python train.py --model="image VQ-VAE" --encoder_arch="resmlp" --encoder_norm_position="pre" --encoder_num_experts=8 --encoder_experts_per_token=2 --encoder_shared_expert=false --max_precond_dim=512 --adamw_lr_other_params=0.0027 --max_steps=13200
Rows from block 2 of the encoder of a small image VQ-VAE, named by matrix and row number. Rows with one number within an expert belong to one neuron, the router's apart. Each number is 200 + 30 x the weight over its row's rms, rounded and kept within 0 to 999. All counts start at 0.
Before each expert's rows are labels from the 100 images, of 14976, where the router gives the expert most weight on average: "place" is the part of the image that holds the peak. Only what is clearly more common there than usual is listed. The data: crops of objects in photos (Visual Genome). In brackets: how many of the 100.
# router: router (encoder.blocks.2.mlp.router.weight, 8x160, trained with AdamW), inputs 80-159
# gate: expert gate (encoder.blocks.2.mlp.gate, 8x320x160), inputs 80-159
# up: expert up (encoder.blocks.2.mlp.up, 8x320x160), inputs 80-159
# down: expert down (encoder.blocks.2.mlp.down, 8x160x320, transposed), outputs 80-159

# expert 7
place: bottom left (33)
router.7,152,194,179,237,256,197,209,211,202,206,188,166,236,186,193,142,234,134,242,155,205,210,228,200,281,182,220,242,236,206,202,141,231,274,185,188,179,201,179,222,237,145,203,226,240,217,181,222,181,185,214,210,241,177,248,242,176,200,195,194,169,200,156,229,204,161,187,225,208,197,225,249,247,206,186,201,149,224,265,202
gate.8,185,147,244,217,193,219,237,179,185,196,261,190,210,176,171,233,251,237,132,270,199,197,182,166,168,235,153,187,225,191,180,226,234,190,208,204,163,205,198,155,139,213,164,233,177,227,172,205,195,183,231,175,257,252,188,155,217,229,187,221,230,205,205,234,206,266,183,172,217,157,182,183,209,107,162,225,210,191,193,249
up.8,218,229,232,164,155,210,247,186,197,209,231,201,232,174,199,238,213,185,229,243,208,178,230,196,220,182,137,240,174,215,210,203,149,154,174,203,185,216,231,234,210,208,203,216,211,194,230,194,191,142,242,191,173,205,152,219,239,256,201,156,195,210,223,218,193,192,213,191,204,193,203,227,86,226,221,197,207,169,240,198
down.8,253,224,224,197,191,230,189,244,186,169,187,179,202,176,202,214,237,191,218,242,272,192,230,223,167,201,181,200,203,231,185,186,197,189,230,235,196,187,200,224,219,174,158,232,170,126,188,162,166,195,185,239,221,184,163,156,175,214,218,160,167,230,186,231,246,245,189,172,193,170,182,193,152,233,210,209,205,210,216,214
gate.9,236,209,161,212,179,198,177,178,196,187,206,219,176,211,212,173,179,272,187,169,215,207,192,213,195,221,209,223,198,212,194,200,274,236,235,206,235,168,223,210,211,146,196,192,208,199,192,155,207,213,147,221,180,161,196,165,194,192,180,194,207,195,144,167,197,192,202,185,158,185,213,201,273,260,202,177,218,207,213,180
up.9,144,164,224,242,185,181,216,172,164,217,308,251,175,219,181,246,162,135,214,226,141,176,219,150,200,180,192,202,238,233,199,200,141,226,218,199,201,235,166,201,145,278,203,193,170,199,175,179,216,175,231,170,195,181,215,239,208,203,178,231,169,182,244,187,240,235,169,172,209,212,154,170,148,134,190,186,264,188,183,217
down.9,147,176,170,208,183,149,207,214,173,195,178,144,205,195,255,211,203,263,227,162,139,174,185,211,172,238,235,224,102,183,242,218,194,217,193,189,217,258,207,240,262,183,223,160,187,215,277,167,190,208,153,199,239,229,161,230,164,242,219,259,213,213,181,169,206,250,167,196,201,155,181,227,192,193,222,201,232,199,165,188
gate.10,166,233,182,185,235,232,218,252,155,123,223,206,184,186,269,168,249,189,211,231,176,198,205,128,131,149,204,254,179,203,156,157,215,196,210,174,191,148,159,194,168,188,211,178,174,200,176,158,151,194,210,191,235,239,172,202,221,208,191,218,236,158,183,190,145,244,232,190,207,192,166,201,130,201,225,217,194,203,177,211
up.10,220,262,164,188,215,224,199,169,203,208,164,159,200,212,150,234,215,226,182,179,210,206,237,213,230,128,146,224,186,208,176,187,215,207,213,230,193,230,195,228,208,182,206,229,173,208,193,217,215,227,173,181,223,199,214,190,143,184,234,192,136,182,183,202,170,234,201,192,232,215,154,183,237,267,187,177,212,209,200,214
down.10,240,191,195,158,196,210,266,182,191,215,178,192,174,188,207,179,210,218,187,281,169,167,251,219,216,212,228,246,145,218,169,210,213,169,161,266,213,225,175,151,281,208,172,175,242,205,185,201,185,241,158,218,261,156,207,180,218,225,174,240,198,185,166,232,203,143,227,219,211,209,197,208,231,208,189,235,235,161,231,180
gate.11,138,184,121,165,186,232,228,186,185,179,151,225,244,196,166,220,217,220,188,203,185,266,159,162,228,284,220,207,153,227,162,241,204,232,232,178,232,194,196,163,188,144,192,210,166,198,190,235,252,197,236,206,220,201,219,218,147,196,170,205,214,181,206,172,190,204,206,231,243,212,225,212,183,243,184,250,218,248,183,220
up.11,179,210,112,153,187,211,205,206,180,183,178,177,203,177,208,251,213,177,193,185,219,236,149,167,259,244,229,242,188,188,197,190,224,203,206,172,214,182,153,137,195,197,186,195,156,135,244,185,255,237,217,196,228,196,233,197,207,186,231,218,218,170,197,151,199,172,201,223,249,229,214,210,214,160,210,219,176,206,220,204
down.11,173,208,198,174,168,182,204,255,192,286,230,199,214,213,224,255,247,194,210,202,188,107,195,194,171,180,202,162,180,224,193,198,204,217,192,151,219,258,223,225,166,168,230,186,150,145,168,253,164,219,188,224,251,238,202,200,169,242,160,210,171,201,208,208,215,204,243,159,180,146,159,211,227,277,215,140,167,182,205,216
gate.12,215,143,197,225,222,200,247,226,242,221,206,223,252,186,246,173,180,213,169,165,199,219,202,253,212,207,189,227,165,177,217,226,241,258,161,228,165,232,241,163,212,203,220,206,201,195,236,215,251,193,183,205,223,170,211,186,210,195,181,182,172,182,178,219,225,189,189,143,167,163,232,161,179,213,228,174,201,241,180,167
up.12,245,222,147,240,199,279,144,203,242,187,134,210,179,234,229,197,254,268,191,262,216,208,192,217,180,146,185,186,201,174,173,197,264,237,205,187,243,186,181,216,231,153,202,207,192,192,196,204,205,202,142,228,172,179,205,176,190,196,229,204,229,197,167,205,212,161,243,214,192,226,220,177,201,242,223,195,190,226,222,173
down.12,189,214,186,184,241,191,157,247,209,222,234,189,210,199,195,248,195,184,196,199,236,242,161,165,192,174,196,200,230,188,228,182,203,201,139,179,147,138,221,181,155,185,180,225,148,228,159,158,166,224,201,181,187,222,161,209,246,228,191,169,185,179,220,186,174,260,220,225,205,233,209,208,273,221,163,207,156,210,221,238
gate.13,186,210,224,189,229,197,125,172,190,188,199,204,197,236,270,201,210,199,225,216,216,227,158,162,226,223,209,239,232,219,230,206,201,182,215,249,270,200,245,203,187,214,240,207,202,228,215,197,210,221,148,242,213,223,176,169,257,184,151,206,194,207,163,147,196,166,189,220,192,228,227,197,204,221,226,206,221,243,184,180
up.13,209,227,185,176,143,186,259,244,195,232,199,209,202,191,169,207,171,215,161,197,164,174,185,248,184,183,183,211,134,220,210,244,191,211,193,186,124,230,161,189,196,170,166,164,179,213,134,170,168,186,257,215,196,153,198,185,188,192,226,198,176,190,190,236,243,219,199,199,237,191,194,209,179,210,201,232,158,185,215,228
down.13,192,203,190,259,164,244,129,199,167,150,115,220,245,186,210,232,236,138,223,182,196,241,206,157,224,243,184,181,284,204,218,184,171,250,187,184,209,237,229,217,205,208,234,185,198,179,209,210,199,195,179,198,226,218,178,205,191,191,203,199,193,235,225,213,169,192,255,214,199,206,213,230,202,204,217,215,262,114,220,168
gate.14,179,202,222,156,219,249,210,214,187,199,204,148,190,208,216,211,165,193,136,242,185,220,148,197,203,205,209,201,232,210,216,197,175,209,218,222,181,206,190,119,208,134,171,215,194,145,212,222,216,204,237,187,241,242,179,216,244,183,190,192,202,212,162,224,188,221,179,220,153,213,222,173,157,177,171,224,264,176,216,225
up.14,219,183,159,241,220,225,189,223,239,222,158,157,230,204,203,202,198,249,185,227,157,180,207,220,248,185,217,148,169,220,223,247,225,176,238,170,207,216,215,220,155,201,207,183,215,270,207,190,191,213,193,220,166,183,147,218,161,226,173,209,190,168,223,153,219,166,214,202,207,116,180,229,253,213,199,190,208,203,219,205
down.14,145,205,273,193,142,241,192,227,192,185,179,244,167,225,187,207,247,144,173,207,176,205,220,194,243,199,245,217,220,211,206,230,236,242,216,178,215,200,202,196,218,229,179,214,206,202,189,178,212,185,247,175,170,173,169,187,201,182,227,204,211,252,202,196,195,121,194,256,180,189,213,199,211,199,201,173,193,211,152,240
gate.15,218,159,165,194,161,243,151,245,202,232,146,180,240,228,254,179,173,221,233,172,182,240,144,274,190,217,173,227,183,177,216,213,251,177,200,188,198,183,237,182,195,130,188,177,245,186,209,227,239,211,230,155,190,167,227,219,197,218,218,201,188,222,254,171,263,157,230,177,236,221,294,211,228,152,200,148,198,189,228,232
up.15,186,213,179,213,134,164,233,185,216,195,284,245,211,214,240,214,266,194,189,194,251,198,276,191,200,200,238,208,200,231,212,189,161,228,193,166,218,211,215,202,263,313,231,219,155,158,197,172,191,228,181,224,156,174,206,193,204,178,165,186,166,182,199,216,154,181,224,184,184,153,175,223,207,233,219,198,176,223,163,198
down.15,157,195,213,216,204,229,215,164,190,238,187,163,223,200,202,241,176,134,148,118,200,196,156,169,141,171,181,195,186,186,196,217,170,199,185,174,177,173,211,208,188,189,201,185,207,211,203,158,204,193,215,237,174,204,207,153,195,176,229,215,215,276,244,180,227,200,206,198,224,231,212,186,199,231,250,240,207,230,207,195
gate.16,180,218,206,196,147,161,219,165,242,180,240,221,194,205,220,176,150,187,140,175,198,175,209,152,215,178,273,180,112,229,181,204,132,158,207,198,188,199,172,227,156,212,184,223,194,208,213,214,219,194,203,206,224,216,211,203,211,159,217,207,198,205,248,199,221,227,150,241,171,140,233,158,180,145,180,183,202,161,211,222
up.16,180,231,179,239,159,213,173,228,252,204,177,258,221,200,173,146,211,170,168,210,226,177,238,185,225,116,253,199,148,188,167,212,195,164,209,205,218,214,188,261,198,191,236,231,208,191,239,162,235,221,179,227,218,189,190,219,165,174,240,196,174,164,230,266,258,197,152,195,158,179,211,142,219,233,216,208,198,244,221,225
down.16,174,193,195,180,192,214,208,187,161,193,289,174,196,178,188,211,228,211,207,241,250,190,200,208,207,197,129,190,213,183,226,198,243,210,229,169,214,223,174,222,199,218,205,257,196,203,164,211,151,202,200,180,262,175,199,224,180,173,174,129,220,208,198,189,222,252,197,192,183,237,208,190,189,293,151,201,229,238,199,216

# expert 4
place: top left (48)
router.4,148,221,185,212,233,194,214,167,189,167,193,174,205,187,239,192,234,204,223,153,204,168,233,183,195,206,233,224,233,228,231,178,158,174,233,189,197,205,201,170,222,208,165,162,176,203,206,191,188,217,202,246,232,222,169,254,189,203,248,176,170,237,182,200,224,194,198,190,163,183,243,205,119,211,188,242,181,210,229,224
gate.8,163,209,162,202,158,193,205,219,192,251,194,241,210,195,189,227,191,304,203,181,214,196,192,181,226,169,176,196,158,178,201,197,186,234,191,247,216,177,192,158,230,215,166,228,175,176,223,192,161,209,190,198,158,190,191,94,246,190,252,209,237,197,137,161,200,231,202,135,197,174,226,263,190,179,165,180,180,160,180,193
up.8,192,155,210,186,212,188,238,191,162,156,194,196,153,183,187,216,181,103,157,219,186,205,231,192,143,176,231,162,226,215,217,196,198,191,152,202,191,184,191,203,202,123,225,229,226,192,187,261,219,172,189,205,212,229,218,237,152,189,189,206,195,188,307,236,176,119,215,246,205,182,158,174,232,255,216,206,203,228,232,178
down.8,186,161,148,216,192,157,199,224,210,161,170,199,193,221,225,252,150,226,168,164,207,215,221,205,153,169,179,210,210,210,187,241,211,191,192,212,168,235,170,212,194,145,183,242,244,222,99,188,179,240,173,246,221,215,154,199,211,212,252,236,163,206,180,184,235,115,216,190,171,198,169,228,182,164,201,224,200,187,219,203
gate.9,152,180,219,170,190,212,142,257,185,192,203,174,200,204,151,227,197,234,193,224,231,147,154,143,197,191,164,204,212,211,200,209,239,195,217,173,226,129,181,153,164,165,200,199,224,220,203,145,159,250,173,231,252,195,157,162,211,225,239,207,251,199,236,140,187,211,242,223,237,211,195,145,175,138,225,207,176,235,212,194
up.9,204,198,139,221,149,202,205,216,266,188,185,175,203,176,158,212,244,196,192,190,209,231,232,192,255,236,162,163,184,219,172,203,198,206,151,182,181,194,172,203,168,137,208,209,218,218,211,151,212,230,212,203,273,248,198,229,168,228,192,182,214,207,228,217,193,256,215,233,192,128,206,171,141,228,203,149,214,248,213,200
down.9,167,195,186,217,223,240,237,202,180,245,234,130,185,193,169,181,244,153,189,213,174,186,223,219,169,212,223,201,209,210,218,211,190,256,216,221,212,225,185,184,185,207,212,187,169,159,170,222,166,181,185,185,214,232,219,164,142,234,169,173,195,248,188,209,218,229,192,194,217,233,243,220,242,227,198,182,155,195,167,188
gate.10,161,189,188,244,184,204,175,191,191,221,205,259,198,186,205,177,214,278,189,223,205,212,232,171,201,223,232,164,183,159,152,182,197,167,196,202,198,222,196,185,169,219,166,234,193,175,190,253,212,199,191,161,245,263,181,192,229,171,186,183,200,214,241,196,232,168,225,219,191,155,144,222,261,280,197,227,222,236,240,223
up.10,202,221,206,194,225,217,199,189,167,203,226,203,186,176,223,220,231,163,249,255,219,163,153,176,214,220,182,229,214,204,210,200,222,202,202,243,175,203,224,208,163,174,194,181,218,241,185,147,243,179,182,245,150,121,228,229,220,189,158,172,190,215,212,227,167,212,275,228,191,185,164,231,186,188,270,234,226,140,198,223
down.10,192,195,210,193,226,191,190,245,183,208,265,239,200,206,199,212,218,191,206,149,136,183,223,199,156,208,195,205,126,218,218,204,156,176,196,200,175,252,211,197,186,122,177,196,187,178,218,181,176,205,245,168,220,217,191,231,244,195,177,247,170,176,168,175,170,101,173,197,246,265,230,208,219,193,181,175,197,187,170,188
gate.11,202,184,200,205,210,180,194,154,117,164,153,188,173,216,216,164,224,202,226,234,188,181,227,265,199,247,177,241,208,189,237,210,207,176,207,212,160,226,231,176,187,297,194,200,207,209,194,227,194,204,198,197,186,191,205,192,210,202,151,228,214,204,180,232,166,196,182,189,168,157,186,195,229,123,256,154,225,190,174,205
up.11,230,190,143,203,255,193,164,141,166,214,249,216,145,249,231,175,227,193,208,206,159,209,192,191,206,196,191,194,198,202,184,220,163,153,189,227,185,222,205,186,213,241,206,181,210,219,181,215,208,217,202,165,199,230,183,220,193,193,180,197,200,198,185,249,197,200,193,209,228,244,193,217,177,167,203,151,245,190,158,195
down.11,209,204,201,186,171,199,189,233,184,248,193,220,194,194,211,195,180,238,174,192,179,234,165,218,148,175,286,200,176,194,140,202,237,177,207,176,193,159,248,182,190,142,191,192,189,233,163,216,202,219,176,188,214,262,139,197,184,224,211,214,184,198,179,183,214,187,160,187,183,175,182,231,211,279,243,270,226,242,217,195
gate.12,205,260,223,134,223,216,242,232,194,197,209,235,241,199,182,237,214,213,205,218,137,207,175,228,153,244,192,211,221,193,207,201,168,184,225,157,183,175,164,200,171,175,205,218,187,136,266,182,208,187,174,198,254,239,182,180,195,186,233,181,163,221,247,237,227,230,248,202,214,169,184,194,218,195,212,200,229,209,183,177
up.12,230,165,196,252,174,246,205,152,153,214,142,247,208,186,211,135,176,203,205,187,214,206,176,191,254,199,195,222,175,192,219,215,209,171,188,209,184,177,256,190,198,238,163,170,233,262,175,219,198,208,215,196,198,201,218,191,159,194,156,183,257,203,220,149,150,203,179,216,172,221,190,228,161,129,247,214,223,165,252,165
down.12,250,191,183,175,234,192,182,145,196,184,253,212,204,219,186,183,162,215,200,214,228,234,200,222,264,160,146,254,124,209,224,176,184,180,181,211,198,223,204,188,213,194,172,175,185,225,252,167,201,214,182,230,213,111,231,174,260,204,186,187,226,158,241,209,172,239,220,198,209,185,186,178,158,160,176,169,258,185,217,180
gate.13,184,219,224,191,187,172,187,213,220,190,196,272,254,235,228,147,198,263,154,195,203,217,189,175,222,215,173,198,190,191,165,208,232,156,162,212,190,166,178,247,165,225,184,161,240,193,184,189,179,214,170,186,174,173,212,149,216,189,192,233,234,181,126,209,193,224,176,209,174,134,214,185,172,250,205,220,227,233,259,209
up.13,184,227,183,220,205,224,179,185,178,210,196,146,218,230,185,247,233,151,190,220,200,179,180,168,181,252,198,229,149,215,196,189,196,190,245,214,208,235,257,202,190,170,186,167,201,187,171,238,231,180,222,228,228,165,236,287,204,211,176,192,158,215,190,146,185,153,195,202,233,233,209,221,302,186,198,209,183,193,193,232
down.13,140,211,165,198,198,252,205,176,218,171,194,187,205,169,135,154,225,169,213,205,231,250,159,206,207,174,214,207,247,221,175,189,192,178,208,256,204,104,193,205,207,189,206,214,182,227,188,192,202,244,219,215,139,203,194,249,232,207,237,176,230,207,193,219,141,234,187,200,154,192,186,199,236,166,217,263,167,195,210,179
gate.14,201,187,281,233,259,207,183,172,207,240,164,220,177,191,209,184,201,223,202,262,211,213,107,194,214,227,180,217,175,174,226,222,209,167,206,250,190,174,215,193,182,297,226,194,186,233,181,312,193,191,203,197,193,195,176,192,194,207,179,205,233,210,193,194,212,168,148,159,194,167,242,210,191,158,201,185,203,197,168,162
up.14,188,218,185,205,249,232,174,236,196,215,188,254,137,189,183,159,183,207,199,234,257,193,129,221,167,162,217,239,169,168,176,167,193,194,186,198,206,190,166,178,215,236,197,203,214,223,206,242,202,215,268,171,169,135,219,180,310,153,199,185,187,162,182,201,201,188,241,230,161,186,189,175,173,246,196,242,181,233,179,207
down.14,127,182,173,221,193,213,239,194,184,204,201,148,208,228,194,182,183,234,157,197,157,192,157,251,229,217,189,200,163,217,200,233,223,120,193,132,230,214,205,155,217,196,229,173,210,172,221,217,184,223,226,178,223,203,140,177,187,204,159,202,258,175,220,210,212,164,248,193,195,190,207,189,133,251,203,191,150,182,223,197
gate.15,184,244,202,191,204,183,177,256,209,180,186,180,202,181,187,222,146,215,232,260,191,180,282,209,192,207,126,209,136,199,145,172,192,225,184,190,162,155,184,213,252,191,189,183,150,200,216,288,244,174,183,209,182,215,188,203,196,215,211,186,211,231,219,189,197,231,233,193,171,187,166,225,186,239,197,202,229,191,182,202
up.15,195,218,196,194,191,217,196,196,163,195,90,195,234,210,170,179,221,159,243,264,205,157,264,216,157,184,150,204,210,194,222,204,230,181,171,224,195,232,221,231,208,182,198,119,231,243,181,213,247,207,195,183,250,210,227,220,146,231,174,191,215,227,188,233,198,158,227,219,222,236,173,206,164,289,229,194,185,186,178,184
down.15,168,227,234,224,184,134,166,160,200,265,149,198,180,169,156,160,208,174,187,231,214,228,139,240,188,166,249,209,169,225,197,189,200,250,219,245,176,155,201,212,183,152,184,214,231,254,233,179,176,207,216,225,168,214,170,179,260,194,227,186,206,178,188,189,201,199,197,186,153,195,183,197,183,219,246,200,159,183,246,172
gate.16,195,138,209,231,162,199,177,254,171,153,168,214,133,205,252,204,224,177,188,207,207,242,201,199,260,173,232,152,227,191,192,211,205,193,217,177,230,196,199,216,198,137,190,160,228,155,235,210,167,200,158,223,210,162,186,227,182,211,208,215,213,210,214,234,246,199,155,192,183,194,154,248,218,237,222,223,191,196,197,217
up.16,185,146,220,218,180,201,206,235,206,182,152,158,150,194,244,184,181,193,176,173,176,239,159,228,220,165,236,170,209,208,161,220,190,185,190,225,258,202,216,236,196,239,175,166,231,193,202,211,188,206,209,193,188,166,198,242,159,199,190,222,175,206,171,250,228,164,149,194,177,171,155,242,185,235,253,188,168,176,206,223
down.16,216,212,181,177,207,158,223,188,186,208,262,184,203,199,198,296,115,228,238,154,210,200,183,197,231,258,156,231,180,178,234,204,178,200,190,165,211,260,180,166,234,165,191,160,173,225,163,208,192,220,178,181,213,118,207,196,226,212,184,195,224,143,212,218,188,216,222,193,214,231,217,193,150,200,206,189,222,173,161,163

# expert 1
place: bottom left (37)
router.1,197,204,215,169,153,181,195,226,211,104,182,243,187,236,204,186,187,224,148,222,191,211,193,262,200,178,188,194,233,154,209,184,191,155,216,231,221,205,222,208,235,159,214,245,226,172,189,190,205,202,198,181,140,210,211,194,218,166,207,252,185,157,219,169,218,266,159,190,213,150,175,209,230,201,181,162,192,207,202,185
gate.8,168,158,173,167,237,217,234,163,168,261,198,154,163,164,186,184,223,133,209,299,218,137,196,228,176,156,212,217,206,208,194,193,147,189,212,225,198,223,214,200,185,190,193,207,170,204,210,240,194,204,156,223,191,192,194,172,242,178,215,180,218,184,201,212,146,159,180,174,178,150,205,163,186,161,176,142,164,180,209,194
up.8,207,221,185,209,196,191,223,249,221,171,198,140,231,196,174,183,201,205,227,205,187,227,239,187,260,200,168,182,225,200,195,196,195,235,204,178,209,171,173,200,221,164,168,187,237,213,218,159,181,202,231,184,182,195,224,154,229,206,215,191,220,198,197,160,266,219,219,208,203,262,248,190,134,273,170,253,193,243,213,180
down.8,213,214,179,202,181,255,249,166,225,226,186,172,206,243,207,241,184,184,210,138,187,188,193,230,203,180,253,226,201,200,176,207,158,169,161,248,230,220,206,191,227,175,203,141,224,209,214,171,215,186,227,182,263,172,218,155,261,192,186,249,190,198,184,197,195,138,187,213,211,217,167,195,162,170,204,176,170,140,245,177
gate.9,253,196,196,173,250,208,210,178,184,178,176,164,196,174,266,187,174,187,220,235,150,172,150,197,188,198,217,222,196,206,178,202,193,159,172,191,193,184,190,178,227,206,183,206,203,197,192,226,230,165,239,200,202,218,161,226,245,203,184,220,240,170,195,189,181,208,230,239,193,181,224,166,234,171,241,266,257,192,202,178
up.9,180,198,267,193,201,236,233,152,192,216,189,179,243,214,190,177,163,262,192,195,266,218,252,220,147,213,170,183,195,196,215,217,186,218,215,167,194,166,195,149,242,236,237,190,189,241,136,173,168,231,169,159,214,269,202,185,182,188,187,174,202,185,247,187,210,188,180,201,231,183,213,164,153,245,153,168,160,221,218,190
down.9,185,225,292,238,206,218,214,199,205,171,235,242,200,229,246,237,235,205,222,177,169,217,209,189,260,162,165,212,220,200,195,176,217,224,225,238,222,267,184,226,191,167,173,184,185,187,206,225,198,214,204,249,136,164,170,157,170,206,175,167,203,166,137,221,198,212,209,206,196,222,190,177,150,252,217,237,211,179,187,222
gate.10,175,159,202,210,218,191,213,220,173,190,208,245,181,189,207,224,186,188,230,177,170,201,178,145,231,204,215,193,164,196,188,180,200,235,214,217,197,186,123,190,189,261,171,161,232,200,174,194,245,193,177,220,248,174,254,187,194,193,187,200,215,229,179,211,262,166,188,185,187,167,182,147,204,173,219,218,181,216,217,179
up.10,218,171,154,225,196,271,172,217,181,203,165,188,194,230,241,167,157,199,194,248,159,238,255,234,188,192,215,166,211,144,188,222,248,201,206,211,221,174,186,140,180,169,185,201,189,206,200,196,163,172,212,148,178,198,197,204,193,204,226,215,221,231,204,150,225,230,169,211,207,200,174,233,205,220,197,192,253,191,203,225
down.10,193,218,199,206,239,226,150,217,210,243,265,129,219,195,212,211,222,242,202,148,189,117,237,164,221,175,133,166,165,180,217,205,239,210,183,160,192,186,204,209,172,190,175,155,209,205,194,210,207,169,194,213,219,203,216,158,216,206,176,165,179,207,224,212,199,119,178,212,202,164,220,202,175,128,163,184,188,182,211,167
gate.11,195,134,228,202,216,224,256,208,139,200,237,180,175,206,177,247,194,168,166,227,181,201,203,205,218,210,189,184,163,214,191,180,218,179,218,179,160,201,239,174,193,217,188,184,199,246,194,210,191,222,251,239,201,170,167,232,191,208,201,184,211,136,234,127,221,188,181,232,181,195,196,234,172,207,212,211,187,148,188,234
up.11,213,169,196,248,184,153,199,208,150,161,254,203,161,222,159,199,192,216,182,191,164,203,227,208,248,218,201,168,159,236,217,180,200,201,208,176,161,212,224,233,197,182,211,218,203,203,227,212,211,184,211,258,182,151,227,257,248,234,164,164,228,234,175,216,189,140,201,175,172,143,225,194,180,228,218,267,176,163,178,202
down.11,196,194,193,189,206,185,187,195,205,161,161,196,203,130,225,201,221,238,211,173,118,253,166,206,192,187,243,202,248,219,167,210,166,209,216,215,119,159,217,217,214,213,195,191,151,190,198,255,199,185,204,238,195,241,267,203,186,214,226,195,182,215,193,228,145,147,245,258,216,234,180,202,251,255,221,191,191,211,178,253
gate.12,231,231,174,177,214,226,193,183,233,205,172,185,176,191,140,174,225,201,197,252,255,194,213,214,177,215,158,193,197,220,196,216,242,170,231,147,170,219,256,161,180,254,165,231,214,212,167,147,177,187,189,191,197,225,204,201,262,224,173,210,223,217,213,243,182,205,202,201,215,213,203,213,210,175,197,193,223,151,217,181
up.12,200,207,156,219,141,188,208,187,281,199,192,158,193,195,178,214,215,190,229,201,249,232,183,180,187,139,204,162,202,204,153,203,258,201,225,156,196,200,211,250,184,243,215,222,198,231,138,198,187,200,208,211,234,191,175,189,268,236,181,203,206,203,245,190,206,219,198,233,254,237,202,222,175,234,187,181,186,202,213,197
down.12,194,222,221,175,241,161,230,199,167,201,180,238,193,212,172,208,213,211,228,220,198,193,270,200,231,186,225,177,130,230,228,245,189,213,228,200,182,206,197,241,196,264,206,233,143,140,299,235,211,206,175,186,157,153,221,204,239,199,207,169,165,183,180,226,217,208,211,185,181,244,174,177,232,234,203,183,217,183,195,209
gate.13,189,198,162,141,242,203,191,232,167,175,193,199,191,187,167,214,175,214,178,227,265,206,192,192,168,203,258,180,197,221,242,199,189,248,239,141,189,200,204,224,153,199,215,251,185,205,155,186,186,235,173,197,130,208,236,202,235,216,227,183,218,142,256,161,201,193,215,183,255,197,214,210,233,144,243,222,161,204,190,168
up.13,221,208,204,199,196,203,219,185,197,206,161,193,263,183,207,157,212,185,238,169,205,236,170,275,212,170,204,213,185,195,169,201,238,160,219,223,197,204,203,230,157,250,177,175,254,226,137,155,215,206,192,178,200,169,206,241,136,204,161,233,232,168,161,185,162,200,175,243,223,170,237,262,163,255,160,203,164,157,179,174
down.13,242,185,234,238,238,261,234,177,206,213,234,148,196,195,231,198,177,141,198,193,232,199,138,189,182,181,265,185,161,229,158,194,221,186,189,206,217,232,183,193,161,177,208,237,196,219,173,256,175,178,222,210,190,219,185,193,178,210,188,161,190,140,197,195,197,255,246,203,181,215,214,207,116,226,233,234,186,227,209,177
gate.14,214,209,171,229,235,164,153,192,165,208,172,283,184,212,252,256,204,166,274,270,167,199,220,223,215,186,183,208,168,231,200,227,207,159,237,248,210,209,202,202,215,131,257,220,228,219,196,172,236,200,225,208,136,153,164,230,229,204,194,214,182,193,209,197,219,178,182,224,201,257,180,150,260,218,217,226,215,193,203,227
up.14,192,191,148,227,214,161,200,217,212,215,158,253,158,189,166,243,247,124,266,259,201,212,199,233,210,191,216,204,168,198,212,224,203,183,242,242,189,212,208,199,196,226,246,253,194,204,157,187,196,231,209,196,183,192,219,175,175,192,207,207,208,196,192,210,173,122,198,157,205,205,164,225,255,208,238,197,193,194,201,222
down.14,265,206,201,216,192,167,258,160,163,164,257,232,172,193,172,160,140,201,204,132,204,132,172,204,229,142,174,182,210,229,177,145,166,248,208,185,228,262,223,192,182,144,257,245,223,197,212,195,194,168,205,207,218,206,233,201,157,212,161,155,234,213,175,195,190,205,216,199,228,198,192,233,143,223,204,219,248,175,200,216
gate.15,203,174,191,184,212,119,205,174,176,170,225,280,202,194,203,215,231,129,197,200,127,143,186,154,211,137,258,186,223,260,213,150,185,260,215,201,168,218,189,193,172,231,203,213,247,200,201,214,251,196,233,206,220,168,201,153,214,215,226,148,221,202,176,217,184,191,205,249,213,259,228,168,110,197,208,266,184,180,180,196
up.15,199,166,128,168,177,173,207,181,187,195,244,261,220,176,184,222,221,124,210,184,136,188,226,169,186,132,208,225,213,242,197,146,183,240,190,183,183,219,239,189,188,252,224,217,225,193,172,225,241,176,203,216,186,182,223,155,167,229,223,144,208,204,205,202,168,142,188,252,250,256,224,180,144,214,207,264,234,185,175,181
down.15,144,210,130,183,205,184,225,197,216,204,184,208,218,163,159,212,195,198,212,188,222,243,216,248,252,175,132,151,241,199,208,203,167,240,217,252,150,225,202,226,207,204,208,207,188,206,206,175,239,191,234,265,168,177,164,194,227,217,219,252,193,175,264,210,205,153,185,184,155,218,174,192,255,197,170,156,242,224,224,233
gate.16,226,225,205,199,190,178,217,202,240,178,162,237,232,184,236,203,180,191,218,206,167,224,187,135,193,199,188,187,198,207,230,177,177,209,197,213,194,183,175,216,225,282,213,223,191,228,172,236,161,201,196,193,208,208,212,191,258,198,215,175,250,185,198,146,215,239,195,166,174,233,205,191,224,164,210,242,204,228,198,201
up.16,181,199,161,189,187,197,213,236,196,230,172,202,147,183,197,224,203,210,243,210,191,200,257,233,223,166,227,245,252,204,224,225,288,219,233,187,170,172,204,159,226,168,228,235,193,161,233,117,224,196,249,168,241,222,214,170,221,205,205,182,219,176,199,195,227,219,150,210,254,231,186,181,192,155,225,205,202,171,185,213
down.16,173,202,194,189,219,255,183,173,210,158,183,224,209,224,225,144,154,186,179,186,233,205,172,225,270,191,180,204,199,213,190,204,137,147,168,217,176,209,226,173,225,215,251,202,231,193,219,152,215,246,195,168,195,189,191,145,166,206,181,215,205,186,205,169,227,191,239,212,151,192,211,223,133,240,174,211,182,240,211,169